config.toml
model = "segmentation model"
horizontal_flip = false
norm_position = "pre"
parallel_block = false
experts_per_token = 1
patch_size = [8, 8]
conv_stem = false
layers = 14
optimizer = "muon"
orthogonalizer = "newton_schulz_5"
batch_size = 128
warmup_steps = 190
weight_decay = 0.2
Rows from block 11 of a small segmentation model, named by matrix and row number. Rows with one number within an expert belong to one neuron, the router's apart. Each number is 500 + 50 x the weight over its row's rms, rounded and kept within 0 to 999. All counts start at 0. Numbers have three digits each.
Before each expert's rows are labels from the 100 images, of 14976, where the router gives the expert most weight on average: "responds to" is what is common among them; "lies over" is the class under the peak. Only what is clearly more common there than usual is listed. The data: Sentinel-2 satellite tiles (TerraMesh). In brackets: how many of the 100, against the usual share in percent.
# router: router (model.blocks.11.mlp.router.weight, 8x192, trained with AdamW), inputs 64-127
# up: expert up (model.blocks.11.mlp.up, 8x96x192), inputs 64-127
# down: expert down (model.blocks.11.mlp.down, 8x192x96, transposed), outputs 64-127

# expert 4
responds to: trees (96 vs 58.6); clouds (95 vs 15.5); main land cover: trees (87 vs 19.6)
lies over: trees (89 vs 20)
router.4:521385562594567547540445404456410434453546458481443459445564519479548463548529495480488487467480550519508503474536422527430463469452463520409418460554465524515451577473580446472419490581486535
up.11:539586434510518499467495553549492497397548447543540413497473352526561497412443484531552537552549525472558547530520489547519504412494435481485485535502541395575485525543546496482471493463475473
down.11:469452358513481510577475453534414528557380441491499584460494454530419521488480480542459503511447469497462487540498467599467421484433493489470449510583568469506627547479461497521487490557507362
up.12:480564446411474485436449566514475445447467495515509561573484444444514491532556354557538505484563474552585562556427479481448534436510502518568487519525562507513490524562463519526448518573416471
down.12:476520464475534559486544468517523547556536494452487509520504518429464468526506480545509525633456527471439512408492446406562489414491411418521367463547416459421525412515521596581454520435509490
up.13:489542471475449492489431560507483436587503510495508480532518496471490561427531624524551551483463482457567543442476408535536527441559468416491534521455485500537461565456433476419454472442491576
down.13:557469486569483483521447492413460461482482520539505449548517522507503506501523501384456490509582492527507396401473563498522478451511502549393447507535528465464472489511461513485495444621495455
up.14:591495467530484407505520517493535505554557578545546454544480556470508504495455481462465482548556461495474430475431414603488574486511459545577524482490525578563432502533450564446508436510533419
down.14:609480374516500609567566525563544504417516607479537531424499654496515438537502605498503550441532491487526482480466479471464522509492478490584464432448542594519539525475599437491466513472492509
up.15:531507432457575463544470514474506629588466486586506557452512528569354521466432435537477544554522499539519460454456459526507573529424474463484488550463498505481552481574614598407495607529515470
down.15:372447520423486502405508522496437457427518514520589491472483588494560499506393471512533512499477465500460497535461465445493453559645460500521435428571546566541576470509486478533451450518515573
up.16:581453415422527554517492517591544469559380461508522538447467529418509469451402552583511507486590449513589426506582497514518524641474514480495470589542548487456438457493519541466393495504593479
down.16:412483470531490578625507472486442512452555489505444453474461485587540572494557548532433563530487615495479545463583484489537440515495526521531498496468542461510487632456495542461559513493425472
up.17:508478541485505517464448424439537409471481507488574433536464542523536526537565507524494463479497534427635594507469383431579459547574493460476440574479481507526516532471415462492525651488518593
down.17:514485584563421461549538511529462445515480499539528405523489408517535445492430548576511481603530526491485542506527462571408522525568525537514512436486607545440537522509457456481500448411451408
up.18:491495498494451569510429438584500501499490429548469507444427521496411488522520486471562537486534514448440488508494407504525429496503530477495513552638427499579570453500480474510424486432487512
down.18:540640513429492526540574540594460498440480462484446404583513475434537503566517539638531477471573583527562495466501615466477387496427527442483526508481544565560428496548484485475562502437494414
up.19:552584520507503468378467505492509536414502511506478486497601458494547534521402492504557514452522524436550461447534446532536616432595482431508472497486560480476621509506481459484434426466448536
down.19:538481398531462500557591456520474455540505428549602481513457643538403450443481421512506462570505510482486487532429502455448589512524429526554455590449543572438540573493481479525478516509515503
up.20:554501423455441469510487488452542470535435439542531563481483552473502490490512394453486501477454561487533547500519584553529553478520508525548492539487470494482643557504404451533518544480481436
down.20:422544544456499512463482507535447533489517503514433532626507617437508561507560570670534584452540417553471429562528435457548482526424486515466483474548478544389448508513524528493522516545489611
up.21:515452550408535493503501530452525644512531458494478560521435501529507498523513497628493478386524564493473487532543500602491505482420497466544451437471558496577542482515455523522547467391496526
down.21:415467475482572540473513459492444486536463523454502495457555358539460473493535413510570493574479505460531464473460574439409541509412486565553535520429437471504571528401501530510512566500508472
up.22:386464524528508463400453517499473463471491507515527397419490516580492397446430517488534485475505497524538492476512438518503572451459457522516394496565494480513565531535493502497571453470534447
down.22:422461369538536477584451480477458495585534552505532446500446455479500526518521540496530487550442501411515440432511506578509507433554553504510517483565457440493544565516542515501525412549506530
up.23:492488508495427485507498569469551539407531484573423492554525489491507529509572445561604528475518480509478583442504585515406653512584520512491524442537582527463545541459469503461486556513425462
down.23:402483494509441508501506507556458641458449446474479474587457516480524476491499505496488520587386483452449466497527488620397572543530571672530501483480475539535446515437445499458530508547386540
up.24:491530508511472565512622545415476620507507533516535513551504485519480476351483481467420505521482489469447476567472647488516472408509565452469427514437476466630525400447448524467585548459423504
down.24:425479559513534455480485490389470440527472469517454504514538470546474570429484349496435466459492506448504534441547478530455484458481495556498579463472587522518547551422553534582422471629466574
up.25:446598510460508482578534455458497464491440540500504561537517496499461514541524511615528498468558436478454477449623379546502458600467510502514498585424452455444402536577509497516500471560476493
down.25:594562539503512482467535529553592502456584497478503476559500445509423543474508549484528466530556536565499529520470589468451566459413526483586508431549544444485455445534500475447458559535371432
up.26:467423504504546504570497501590441500575447496537446488503449509549635490537480537427500523509469537525389546529474421485366434492511517477476409600633506576449513558502457446532527486532437427
down.26:455503507505483484453469490475540469473444512513416558527495546537367497517556521532486527423491519531575510485608632426640529540473434511552629622466498560500461493479517448440513445410476566
up.27:614555463470509481521557501398596432440517446451406447554571509486383448560545479634450492542476440524568526502479429529465487479524412466485555546455489472531555511497564457469465602433501559
down.27:409488516555465536415447465428503492555502560428468569451501371508538483451564568519539409570425533473446542502504507401459411466456463484581427466483540524532478490518468568379561523492505481
up.28:524463539534458522406521467568564612492461435436492529503529472459587524501544427436461482552475420509452518565567624503429464389468494508510546497347462515533555513538412508505531440435474585
down.28:540563387451478501448553575533361501450514536521467522472471547501518486456503432560589470474560467465545452487561517519527492594466499455413594503527566415466474447453560550522456441490529574
up.29:477579410496489464533510494485525474561495513548434500454485520502637482463459443569413488483495484505455462421512487488511431469505526525526624472420565487387460524524535521563535534536524397
down.29:525613418513527412539523482556527506538473466480527508501559480453457461481563510477429541493548431528543462433498487456483371593534517531462556453470529522454409515566581522490469474415463462
up.30:675581430488470551482523534481411551586469490528450450472510430447509498478418516553508525535483504472563496523513492539499567371560533509444459523499529453461482441473426547560473473507541480
down.30:436492366521427514472376469423564509426500485473557575500469666501449461486633500459489482550538586538489481487454558367531473600418435532548555517475567503470455448500502485464559508573533458
up.31:458440476533496516476463531523593477448618497483531507488511487507572531582551465427517475465563483514527427434528534503488471391544522532480622519346511544468542515512535509489621458468377494
down.31:461535510549502501570491541483399481466449569514516503466481538512510487454520441642466499422493478611433595485493493538528472626503485590488432461555516507522517502549439530515419509577558537
up.32:509506439529500444439500461441566558467521482505543364462489459482492475477475504561438509493495523547531536489513526478585619531486456534506514570558569488433436423504541530507569521424509426
down.32:481523542489567490525501451506641489607431492497516411522487488518440479448502404435467554488510509520495487487432532565522629412455548514510504345518468432550524545476469565489499491561504467
up.33:491504497478424465521428512495539509521528497467527484578484390427589510423463564527481485429484501475608465456512497468475452516491480496422538556538436510468482511535470427457558536462523508
down.33:476453555497549532485574508473474519430497506484458680480456511532426544577569530498473428565525554502442506442424441541609508514520459525473494503472507436565553449485455559460461496476433453

# expert 0
responds to: snow or ice (95 vs 20.6); main land cover: snow or ice (87 vs 14.6)
lies over: snow or ice (88 vs 14)
router.0:537413441538458515515460477494535434481538529386473574488552434521481542465462485517533480498472493487462506543516570561615535491536443512493631525437538509583521520539448493487465521529502567
up.11:421461542392522514561598479505485473517525414510498539508487548469482469496430489586504533480572505508537493473479460547438544515488375518569457507447494473541504538528451572473646492478431569
down.11:393551551534463496498478633493544418517398571443485467459481552496438516514485483479471495501525530520487438452540546417402469569529582512507475486399485434497506496470557489483349518451531485
up.12:513507479419472437485474509517450517400461551440517466482488514533578426399502458472461495486512508508541477461492479444512384505439542457522639534456467447572466412464443512553557504514530567
down.12:488471561427512456431479431452419451473469486521524459453523456563561494445520454541487515482490446577513500477527519529390454622426428506464420515514623489619541497526480446493502510569556453
up.13:503599539443416517519529531515509548495510449437503472505568521465541549522520469458458457530455482504497443533474607590540458526511504495559568397408481564550528449433469488515462466521415483
down.13:436429390494545501593461503479474370561503561466417524533491535486515470491477488509555571498536503545499474526521349566502609447425455523524417471556463500435503505494517531439536519521464499
up.14:526472514554503507510500530531484479463511477523403583489521421471473534510531471361549539504503491487481506421505492523514460515421342499502595593372542543499505449528498443453528505496466575
down.14:317451481459509495501386464487456508454566492500497458459443548491467470514563560482522432567548524502498581504521548493518582453556520536496461509523541533533488485557513484446532565379490412
up.15:523519497539580543501551476516495429512429553502540508556397539429531515508508483471508565599583497471454439456418523485404445524506413489436510438579548492469524497472424524442477530572555450
down.15:572524580449450468576503499482492491520486484421546460455554521490451467576476573517593463450465578546490506496460548522442415566426459422449483479458432528457485524515511486559515417507545572
up.16:552462417491493487507456483500548498474558482447509553473440493514629463592590512503438473536511522466509503503418402528513538439483583594537442441419440468504632495477434459544541558490485548
down.16:504475496534518512412555479457381503463544448511526499560498579506474547566509493447534568493517472504445488455515513428473563478510497461424513521502477504513474458510597469548561487469457533
up.17:581499474496522521457421515443609546502543520513472537496529612483588575493484516596467524606469560460582488467527487491527469455528490508427424522508518543438476426497522489548428406586500474
down.17:415433526481482470525553528474499518528444449513503532443460569514488462611516507524450571493447441612431424491481481632468527516464468547514454551570523636523552566420501558464352465498505499
up.18:496566443487459610403539495443491449530523571508519494554456532444539542489504478500456563517419569438524497518523465404389531418415504593563446490498565508511529490419466526546520455561510488
down.18:495469512546525455568557580503467369495455490516450451541497527562463491565511550521544521444513482525485479431440464594540523494521442502434467530453479522498632595447555478504488446539515478
up.19:426473427543477474473545459551453528459453488495554589469520478542702526540586542394542495554543506425458486581469400496503492466586456415450433414621428519535539459523406434488599544524494557
down.19:511532494470449511517512556462503526461598455520516438487465541516588494487524562362470412447519488493538509478480439495491650512568541539581467415477406451511489475517459485496507560539475531
up.20:514586518521551496442475461459432523521496539477552391487464472528486541421519510524471558456478553556524577512452594522525587601574546454558543458399526459504463511480447499478547569470490458
down.20:551457578565485493457523524511470536449583463462459562485457525498522458590427488433547455569457495489446510533510449489446505487376521484583525553644516533434603448530562483468479430461437432
up.21:504436485475574497500490474546411480483487507486451511614389525494520425479533495458493580479491483496475490506512422443568506446481416598446416447577488510435447468507571470504628465512547476
down.21:458530595479485507430526558507550548431513487485577508512543544480498431511523526454497436527474437514419550583505508533384506545454497552502543528425449496500564507532507495467385465480398531
up.22:424508524483472421511498480544451546502456560558529522527506319543654507453493498534457488485529535486521488430513473515477416536508517520469419441527474549530582503526499503514427432484452529
down.22:503481502571533468571490491499463517499501523540451576440466487509491538544464497621508594508473492511447455487564620449463466563562516406453553443588548437438532546524557503433522460503526483
up.23:460513478498545460456508480546428547375531526551522513493563463525588508401448485374456480484485489471462490571467487435529566570548504509568455401548525452460601508536486476466527540493448434
down.23:571513275528495558528414521563540515527575507512516466431544395489502489483540513503480516456474536614487547488473505514507415475553493423566532470533452556563580376558443436540526496456532533
up.24:488445567506465513565529508436592466488478495535450519450514493544589484483465497530537497544439441547448502505423496478482556614507518590580519460493537493497438559532446385569520437463451503
down.24:493493482530539506481473532502390534514547456458502385517539502499482510480517478469469470486479553544490486519523587533444480491563485522518418504421395474496558495449482532413683497530485497
up.25:450507519514504470589452514453453468563437519436464533445468459539472518451539456408493456526526454494494432461523386511514555511615560595569488415556461483524574506520392575546537470517525470
down.25:519500522493490422461558489489528526506473592564469486513434384488445489549521498606507586502424552440527541445506469462515511471496533474515541545458493507487397435479564465534538553478513567
up.26:472466530521468572464547533480558431483521547466510566453581458466543449510502486587486439540459441541453482576560525548490623503486521477598535486456543509540537460532421545528463496421455495
down.26:436511575545457469590527419561509568453503388532478462559443646545498524460461518388599539469562462430501513483481489457530365522452521508505581509556469425475536486521454525483652447546501502
up.27:444481569477516487613503472434617456603481463466543505473545489487550472462522504423533483504467536486385472607496481480500507512520518589532432607454381509485496521515474501527570505521493467
down.27:528514458529469551552540557471458519496460478565550459494483370530486517491491521503536483560499515477544527529500558533492424497546407422569451622502454472577497501566458454521486549504478415
up.28:517491496496483509508516575541412512428528509505521463435515498444600486553498536522474502571511579519484525574514506497403483565522494498559481568455537550467573568523479492576583501558462471
down.28:516453483479559464541487447462531549547502509503480464576572423528367489470475401429516473501513417449575564463524424543569436534463486533464570397461578539559443553498519470436581509518504502
up.29:521507480523552459557521533493524470561430412558552601420558443429340492487473490382514518477455513534429487449474483473512505506497402537572558434544463511540557562527500539537501456408495554
down.29:352487638454419509421501572511512467460553551469523544583436612537629488532528462567474504509491495479511545567459566323474486433477493517457489500482527521477499465542504552475532460516429490
up.30:489517455456529497634484544557468519524450492500467462477536554482469559507531607553461590466508513575477515467474601426513504468484519466490448500523506495546485522477472533463553492420422506
down.30:448548469447463509498550509519515549455534522521533442608487470468530458495385451575519533479579520475508492528505536447519456477525508536481571349583513385461429482467529426472561435460438525
up.31:549544542441542507523463574478467456471499459551547483518509507433383518429562558439466549519465499561546405473479496447460550438455519537424595493618453432488387478484482495516504481506493496
down.31:505486485402545524520417499466525501505523521445501482481586532507610473565531432591552507510509480487519612542570568564483431448438382398473501544426523459512566482536526423444428478529438564
up.32:426514467551479543560524490404494465534531525544539525482498329516506516389500427424537504583492459438396427469541575555558529531621458544569513328499489417541576452485464591440525490430471543
down.32:649486571475551456505493513544503505476492540465422497542570490430559530535469563574464531354534468571577587518552607477503464469482463479591501510379456486470431510509509494507524543522439513
up.33:496397433507517463572429505473492494526475524444518473513503546449547472512493492509431452568503552528519453470564532470545530451496514481442535384497492452519459515488503455447447538450429595
down.33:632517513471520597483470515552446390455566494471552547469474491455496507535489434584651593416523515501466555484472486599539479665513491452412518592464490490527514476552538400516496555521515469

# expert 1
responds to: main land cover: water (53 vs 11.2)
lies over: water (50 vs 10.8)
router.1:582527436513507593520618436379485483462464521453508530384528519484428479457546497457551527466527436542495499535576580469535521624549445535549581470484494425505567542520498527611464471450465534
up.11:482547519426535535447555550402475411595451475486546485487497492544551480555568475541487420511511421476520544521461501501474582564487473421632562453397449395502587540476464487531451504450450555
down.11:564534518522423541485411521534437577455574534529479478505548502439479496439499521432564522425503535548455436555548524446442464533553531519392548602506558546446489491503562524515474495613483515
up.12:601561456594497489534483528451517486484445527478449477508542534489479524504484485666482489495470431594517556443426475523512469477492543488514527528429587473503498569529573478488357521452581511
down.12:473500540497527493587554458553485492562560500464547526443507435518550459549464581382460569527457424491550408486511403564465573506461445544500491533571449484432584535565475588497492415586454486
up.13:500473529535486481501509505574490502555499489516513554447515457535389471523540515401508480534527448497448490495529588434533423560511559534455519494381483565582511567439472465476472565370516625
down.13:629431481474494516552513464457474514444566440395470495454544614541559467493466532541492452509464499507471467437443521474519627471515493531579478440490554466496524453467544529485585487477464528
up.14:454564484473490504525589501514629485490546477528498566609425534544515496449520542523567431532429535382482507492462546467393441561532433575537522459550545526448448503551391456465439523399477492
down.14:528491566553552513521581517459516514499535466577487554471471396448439502530505490510492520432474411542478532452591485493546427383479527501593474550496409524469515560510545479483443538527401479
up.15:521559556486521471483441503436351518454512463470598498498601535468649465522507503449473452427540532525560516482437502502439428396488557510585462471538622479542583466498521518474422537530542520
down.15:508559491444464425532490540426536532506470531431582469560584514484508495461505545459524498481510464534475466551525450514426462524492503496537495587525515530439506532522575540555497618509511466
up.16:413531530490498418428491507475582572525530465522618458558408504497387534475449461545472479510491486483531551479476453481593505425515470499493440562497473509496477488528490536521569566463537454
down.16:617520519471494506420533558507471497415489527498548482532506523550750455483470556475563544442485491490415539576484533468582475535500476539538444495439526547466557491499513432470396456571465474
up.17:433548536481475462562546531497575478459466513522422540484436491499582527545499481554477482496477495545477475484518400487441478499526476480465506550591504627408452498519492462463553538551466434
down.17:569394434526507523528461504513482424502402408511552516426492567502464515503481443442502573551494483559440473511546549409509563390491516516490539487528444484532541499513500460454506531583526432
up.18:449462588440451570435546555457492436491446515461470511538495562533567531587575403536516479498448549513401473591473492436517541463494458526517503606404507548597470520559532430591509497483496523
down.18:585494429534522468514534465423439545461479550509514492475409535517488524464514496639534461641526423460454482419536454464494525523558512451549493488525436441483493546462497511423549533514420525
up.19:411509566414541549478587484471393508512441440492507556459469532472559470465523467446592492671417541448458564599467504485449451522418515546492505514516566438517425480535402496472560461497444573
down.19:594517493486514483512447483521494538410463520487505560487452427506429565639514519521495518425558447590464491432539441512478473494501469501567489426477393543427527479431522531516465559506534512
up.20:503516450462474469547523491431554554430521504513506515512578423526554482493489514535492475423501409499485476469629547437540444576537511553555522469563417460407439578528491572548503474486510465
down.20:492473615485489517445434521586486501444621551487508461523560682447439513536510447482531546528482582472494484524486549538420517459447460489462502380530491556499534466455517562499494484556498542
up.21:464489533481543561457504513504489497479548492501475499539479451516434462451495481547598496558540513501455473472486458534435524470476504472471508473511587486470448486495570574520480463575508533
down.21:519528528455498518542546554505465488454440559480467491550538486450647505590374475484498475576476465504521477538505514545453499468468574509492533509505520606527492472583458407469477530486451458
up.22:587494452491545427546497522620458436513465523457531481525471455502516439545483632565626493522447475507476447523552487426403541444485464532392442491588536527390503521457516484463528493560534507
down.22:375473526567442550510461536443533516444508442474481532395495541461550491466547471458461495529506511502439502516562612529671451466587548559456535516380556515526513498443487448495477513415465532
up.23:510518467443465408490511517427457492479472580498474461526479493477572480457453481513540556531510449426538454415514436509482524470453641496559565466472605509484493499538526493481510440579445451
down.23:445525422485447429451498409488505546446464541492451533469437584533451517558586475485495468517523513540444518566481416549587458511467548433519585545449558521576499435528544428394500526481501590
up.24:485463435508520534517572469482447484583447484523541568515480554492420503440554431381476486540534530502557451535571501519475484494484469562552396439515518420515478547459476607557526415459531475
down.24:478505565495513543465518513583468513416551529519464543459500378521635525529582522531470488452512499548518627548432528496507454445564498432466562405458450523498422474521485422484461544590513488
up.25:475487454578503514503492466504463524452478490516431549477595504457500520480484557569457428482526569468560554465466520476469501432499539569521437466488478497475489503486534536416417565596510425
down.25:384608395511476488515555443454518540583442461487459544530442457528629539505445455445491552512483514495487452550455501502587491487424519421507584424503492518390512492562514505499551473445473533
up.26:591465502455505515486488484542388563400556531487568439447529482499516517452441543402574556516509463452440490496424455472475352472498571517473573455460508487529511511481548427519500622613470517
down.26:437389462542502388512516516434587443526478511433557351495490573515511511525489504604449492534521497569523491446552577521445513605473548481447600602406469500562513525450557468495477364498507521
up.27:377482540471471456423458453494484536390595509491518582540476616507534549437380444482556536389585422466520517535515455543422513581450500501457534465489588505502583553454436531446501566536464467
down.27:567395470607480497515470552575495577526476512558561509596496329514419464521521453498543544498500507431489454404467477490590444320519585508480358598499490476442591506498490530509483488473534476
up.28:473524598465542429537480551542509563541510550452476454569606455470474472492490394457500512453530545483517546463479563513533509395453541532555549471554470446439562502533578543498474428559455459
down.28:395458373552447451481541492496439500478512515502491533590410511560650502500464556477521567482457404425472462480504470493361516586501537479508456479515524547484518518487574486512467554558428509
up.29:561413507565541496443513523506515605548544450523524464498561605444422468463513533489433535601502477469563498443511435443502513426462488546425508449576550537523491487404587434533503508540482520
down.29:414488466498427494489553521544530607575543490552553546511562525498540443475494505537466497534514551478479499551467494581552445464501526517570488508360569495409532534430444445469416558505406472
up.30:445414451588457560625522494480459483523546493546452544459469383482544511521540526467513501479483502471467468443435488515490489617510540598581469520498509555576571483481543556478496530552540599
down.30:536491388458494491542481509559500487462491440472556392489517623480547527577497496527531510401509577488446585519459519476504558499566455456448563422453540482540474526519544481478553517473434482
up.31:561546437541467481524506510495511537589504453491531560544446572469550572395594566480458483495491552550548442560533548548478420469528484538483508451497481451552527543499477583479493453467513459
down.31:407536543481521522545483476551499508460565523473574425508466460494414476512540482570451453471529422528464534500511598597480567562535471498495615494493557547511589468558525518527508519544470530
up.32:490455451566538537512523454461550525568544488528442625504471871528423416485532516526517534457492408534495553506533465548510450569498474555537485481493457509464557505516491583573386483496501508
down.32:414490491507563527471490529580510479475498453529434539498538054505458547544510491508494443527479516483490429489481496520467534472476552466449499458558536539517464428528505514474509462492465477
up.33:519450423550552501523442437528491514540466471537531476493509466492557566483487480421464519482543531524548428447522481507640526507514534491543542424658414482426519538505470549530535492602540431
down.33:534481466498451467470515446477527537494573567470491499447534447503437582489508445426518483459531533458454498528538484490464561574516429381567519573414468518527632481562594508563473497581513551

# expert 5
responds to: trees (93 vs 58.6); main land cover: trees (50 vs 19.6); main land cover: rangeland (44 vs 20.4)
lies over: rangeland (55 vs 22.5)
router.5:411571557506441397504526610529480523436449436489530449532508668463575525509553578506502462458523537597458500621474514507514469574573472494520443516576481532417518436537449462475564481446378431
up.11:397434391560501473535582546488534471435533532494515533438506360477588478528543522508470481438521505487570519456589542569442511484510463476479506435492510494544436595446542478525414468585454470
down.11:449493550519493465436502507584480401490499527473499542517462555481406513516516524449492489564527578437544472460489418480539426531495497432522567526448500557517470486550494532387469546392446519
up.12:475511481551457562533541471508359454502573508460605470440469450463587478433506576409563545582468477534488467455461490520413515547521469500497495462493481504555540402504513572493420484580520543
down.12:481515520474509571404481487446557465495500497471577463502551535483439490473457441525531565416546500503569453491524506569387569473549553551447546559498537460550547517551563398569504519580575529
up.13:566416697582450484519438537486418605541454465521532529452510387488575451542477489556484469571424460456499504473457527509477551503459562500446479428499526523500548410466502486567481430500615415
down.13:422486567467560492449493434411557474449529458495531460522496371488323485495427528505482476538517464539514524517400480423408510398534542566506523550551471443435525524477590539516499525462453500
up.14:489476464480521559472457558455578521449551486508518491498469435492389511478477484651524524488436535495501458377478457425550696490578517461517480495567477487558506495543511525535507438529565422
down.14:454513585466514330485524540466463530525471474500399505494502478477476474528493476416529480431442504524548478490688556455516595463399458563596554506493456450460440564464553553499473445458556524
up.15:568461373479500412470540458545577471572528520532581455484472583480515502523445559583549456488539477531541483391523471590507510512431548464540475543470521481587458442440488488491436503592518545
down.15:515568461481518537531497471493469503465522487378556554452573560534585488490511523520553484553535547461465473504420549512527427429489481508625472451405493470493549506466452563532483600522506411
up.16:557546583534507454571495590522526498488637497461485479504566475527555532416524479494497517576525419312548485567501520513545548559484478533507521529464477486560526463434503514431479446544485360
down.16:407501567447482530493467535436454609480492511576513564535465494528403494509485486529511467475531546475551505450467500564429488504483512475475462462485471475453528496487625540540476531574506530
up.17:493474563456566470509487466443418538487459529454543451573521513527471528437567517569442487482533496484529525427526525486371458577471514488553522401545549527553435542504519531573461531448420491
down.17:479458614539466436523514584570448496459514551541450483483478444485514473510513615447464477522496527549499501529526496432535456442561525553564456453414532531412523565463520454473529501612554459
up.18:466517442479508594573522534518457470545427524456536458523532516499450494451521492506521496520559493485469484547547566477500438439455488543476476425668540479462496530506450531620443473461478467
down.18:539520485457493516471544520578477427476446524507455597474537352483427527496572536621521455452488432541510548535559444493405503537573465538490420575540451469455520504541501451543427550454495488
up.19:413472388563449462491498485565498555487511407520572494389512489475531410568444522440556407409469597453477501518418501494472489593542600527402447475456472513475603483436528476514514512544616475
down.19:433541471446529598491492447550494517526485513548593458560413431491522502479456487526474518544502495510537513470412486434502511557574467616485543428613479492533480494562496467423551459412462426
up.20:325383535504482532511517495469575517497488478458498572475405405506461479556397449519553445557477495454410497483541518543436521674474558485569488546518486449485497474526532599454484457548504439
down.20:456491616560508444425473502472487581521556465562544452496560531474468476465455452488512526473450478493478520491500482519587566484490492444514444557469586449546584543551459496545520553566578505
up.21:479496495519440480521493481529520499501476544565500523502499516506631507454540584414424445487477405474443460627493513533461532541615465541507493404374544582594554515484478549536534440416481476
down.21:462516519538497587518590528427563504498433490515499367571570576459520472470550619504540550472467518551494563612525501494514465432534538476554420568539451431492459514491443491578559334490445440
up.22:560621576485500465384463468541457543402530559455504468490591572491565465643499458478560476522523462513415532426431435497576423496480465497454442516414513501562479527467543424489421496527554620
down.22:557473530486555527571516473490459504595571444462580414498471462484392505510586453495436449514506527563507524447483585459422508471482495532402454412481479443473490586494517569549490401510581421
up.23:567508564481465561473538515442495500517493465410397426480520430478432521502606426538528472478520545513482462564492572565432601488531444514514424486521469496490556581550450545491439502499480396
down.23:468558538468505457567470590564523537523544469517495483492472426454504517540488484477483415451525437494555512531453453479445420441592636513488515427421560527450574500531514540450599460625530473
up.24:617497493398469448552470493501527505457475494394502564606452707450456484582502509573488502460441441491491396449503588490460581519448512471454558453424516471548476521500515454550456443469502509
down.24:546473614533594512447480549488534531495440488538483527477510399534493547420551477574530535629516498431446490499468549618501479643462520426463455434443454355553504436488445535491443513465524487
up.25:579350478623522489461496589519537492365470488517542474554455578468483573445488465566513537453512526498488507492541438513625568358500460434552522483514515536431425419477503541548504474550464420
down.25:514472514488457534482521482437431492601511523528509448436510589551410415549557521493604515410524462462534507422557535458550512556398522506556483459490403451489453563466565502478516497453524577
up.26:531407462511530523423466463468478538434583474525479504542538490515433522468543535443490450458507503470650572480510579486514592486422461462458532508458519478452475480524609510442510456511529554
down.26:564534500495566447608532481466556467606441479494464498504499506496505472571539410564428497475471481579489461451419375466521516547472511511569425336448451473521467482516470570466544479571533544
up.27:452453522465551514451445358489557499556532451449532631536438551415452553530523419544501475500441491500415467540418401453492518574463466549508542477482512490441541563500511525556508452573483544
down.27:578497487440513481525476467538424578410470460458524454483483283449488540506462495457480462461537508489489537512517565575498487458429539548467513519531655455530512465502505440500497561512534473
up.28:502532419487559422481509480476489426515480448473594519473443451504388494384445444556506508519456508498473513501523408505517526491452547511439442547565504366464492510496550581508534504483524453
down.28:568424512472535499487492549544449442463505491478419427456521577464526514466499492549485488441562462527507519391529539435445531474523465494501526485517514548510488461471597459530492555495538597
up.29:499444596555517556442444457495334440451457604531544498469476477538529517556569507474530457510502484477475546451491488549481466471638509483459509600501333474559491550510496409561429489558497519
down.29:433421558505552571436492497565510544423421415514462485454473432500460499494552563533490524433488589558460487544457510596388488481502543461463474491593509521508471524507537516591448457567494405
up.30:496543525529405491428411514601546466506478536467486524551540577549480513477496579489538503497523542474472511541560494396576496445493603463393570437484536499414466398485434453503498484518447466
down.30:521466509551471587524479515458527445493541401540466343503585492519429450496478472522528496479421506458601508597546455492559468536496481571385431537546479478472510535437541475511545498454516577
up.31:495433568518481418526502491575475536534457593462457503545485470540528493455459428378484477469527441474565417525523546488565572452442463475541543495495475436429521528410487500439602426463537474
down.31:601508524373511568476497540492651558466559479491507511560489467457448550481531621575517502455450485518463578547468409526481454503471562537550541502498516462512577518470522424507542529501488450
up.32:543463487502512415481492468519499515483529415430505503450450443487636507503541509654552439507515607452551547454459434480469507505442450495529373551541588543477559493485593582423487494507525507
down.32:525530533545504519493478444459591533534536571519464427445415477513355530473487484441436554505521430473469445519629569462516428530554543521542579458395441508441493540462508479542502506463450503
up.33:565524458435494418466523422451509471535514514471448585506442471428513519503574512402491509547470492515470496560517552568585460464519508539455501469534520572569487544483478529500523503503482510
down.33:481454493528517557488570529479538494551407465574570441400603434552475481547474477539443493577464464525453469511487489553531491386575492390487461451547496450508509512436531428563507502447553478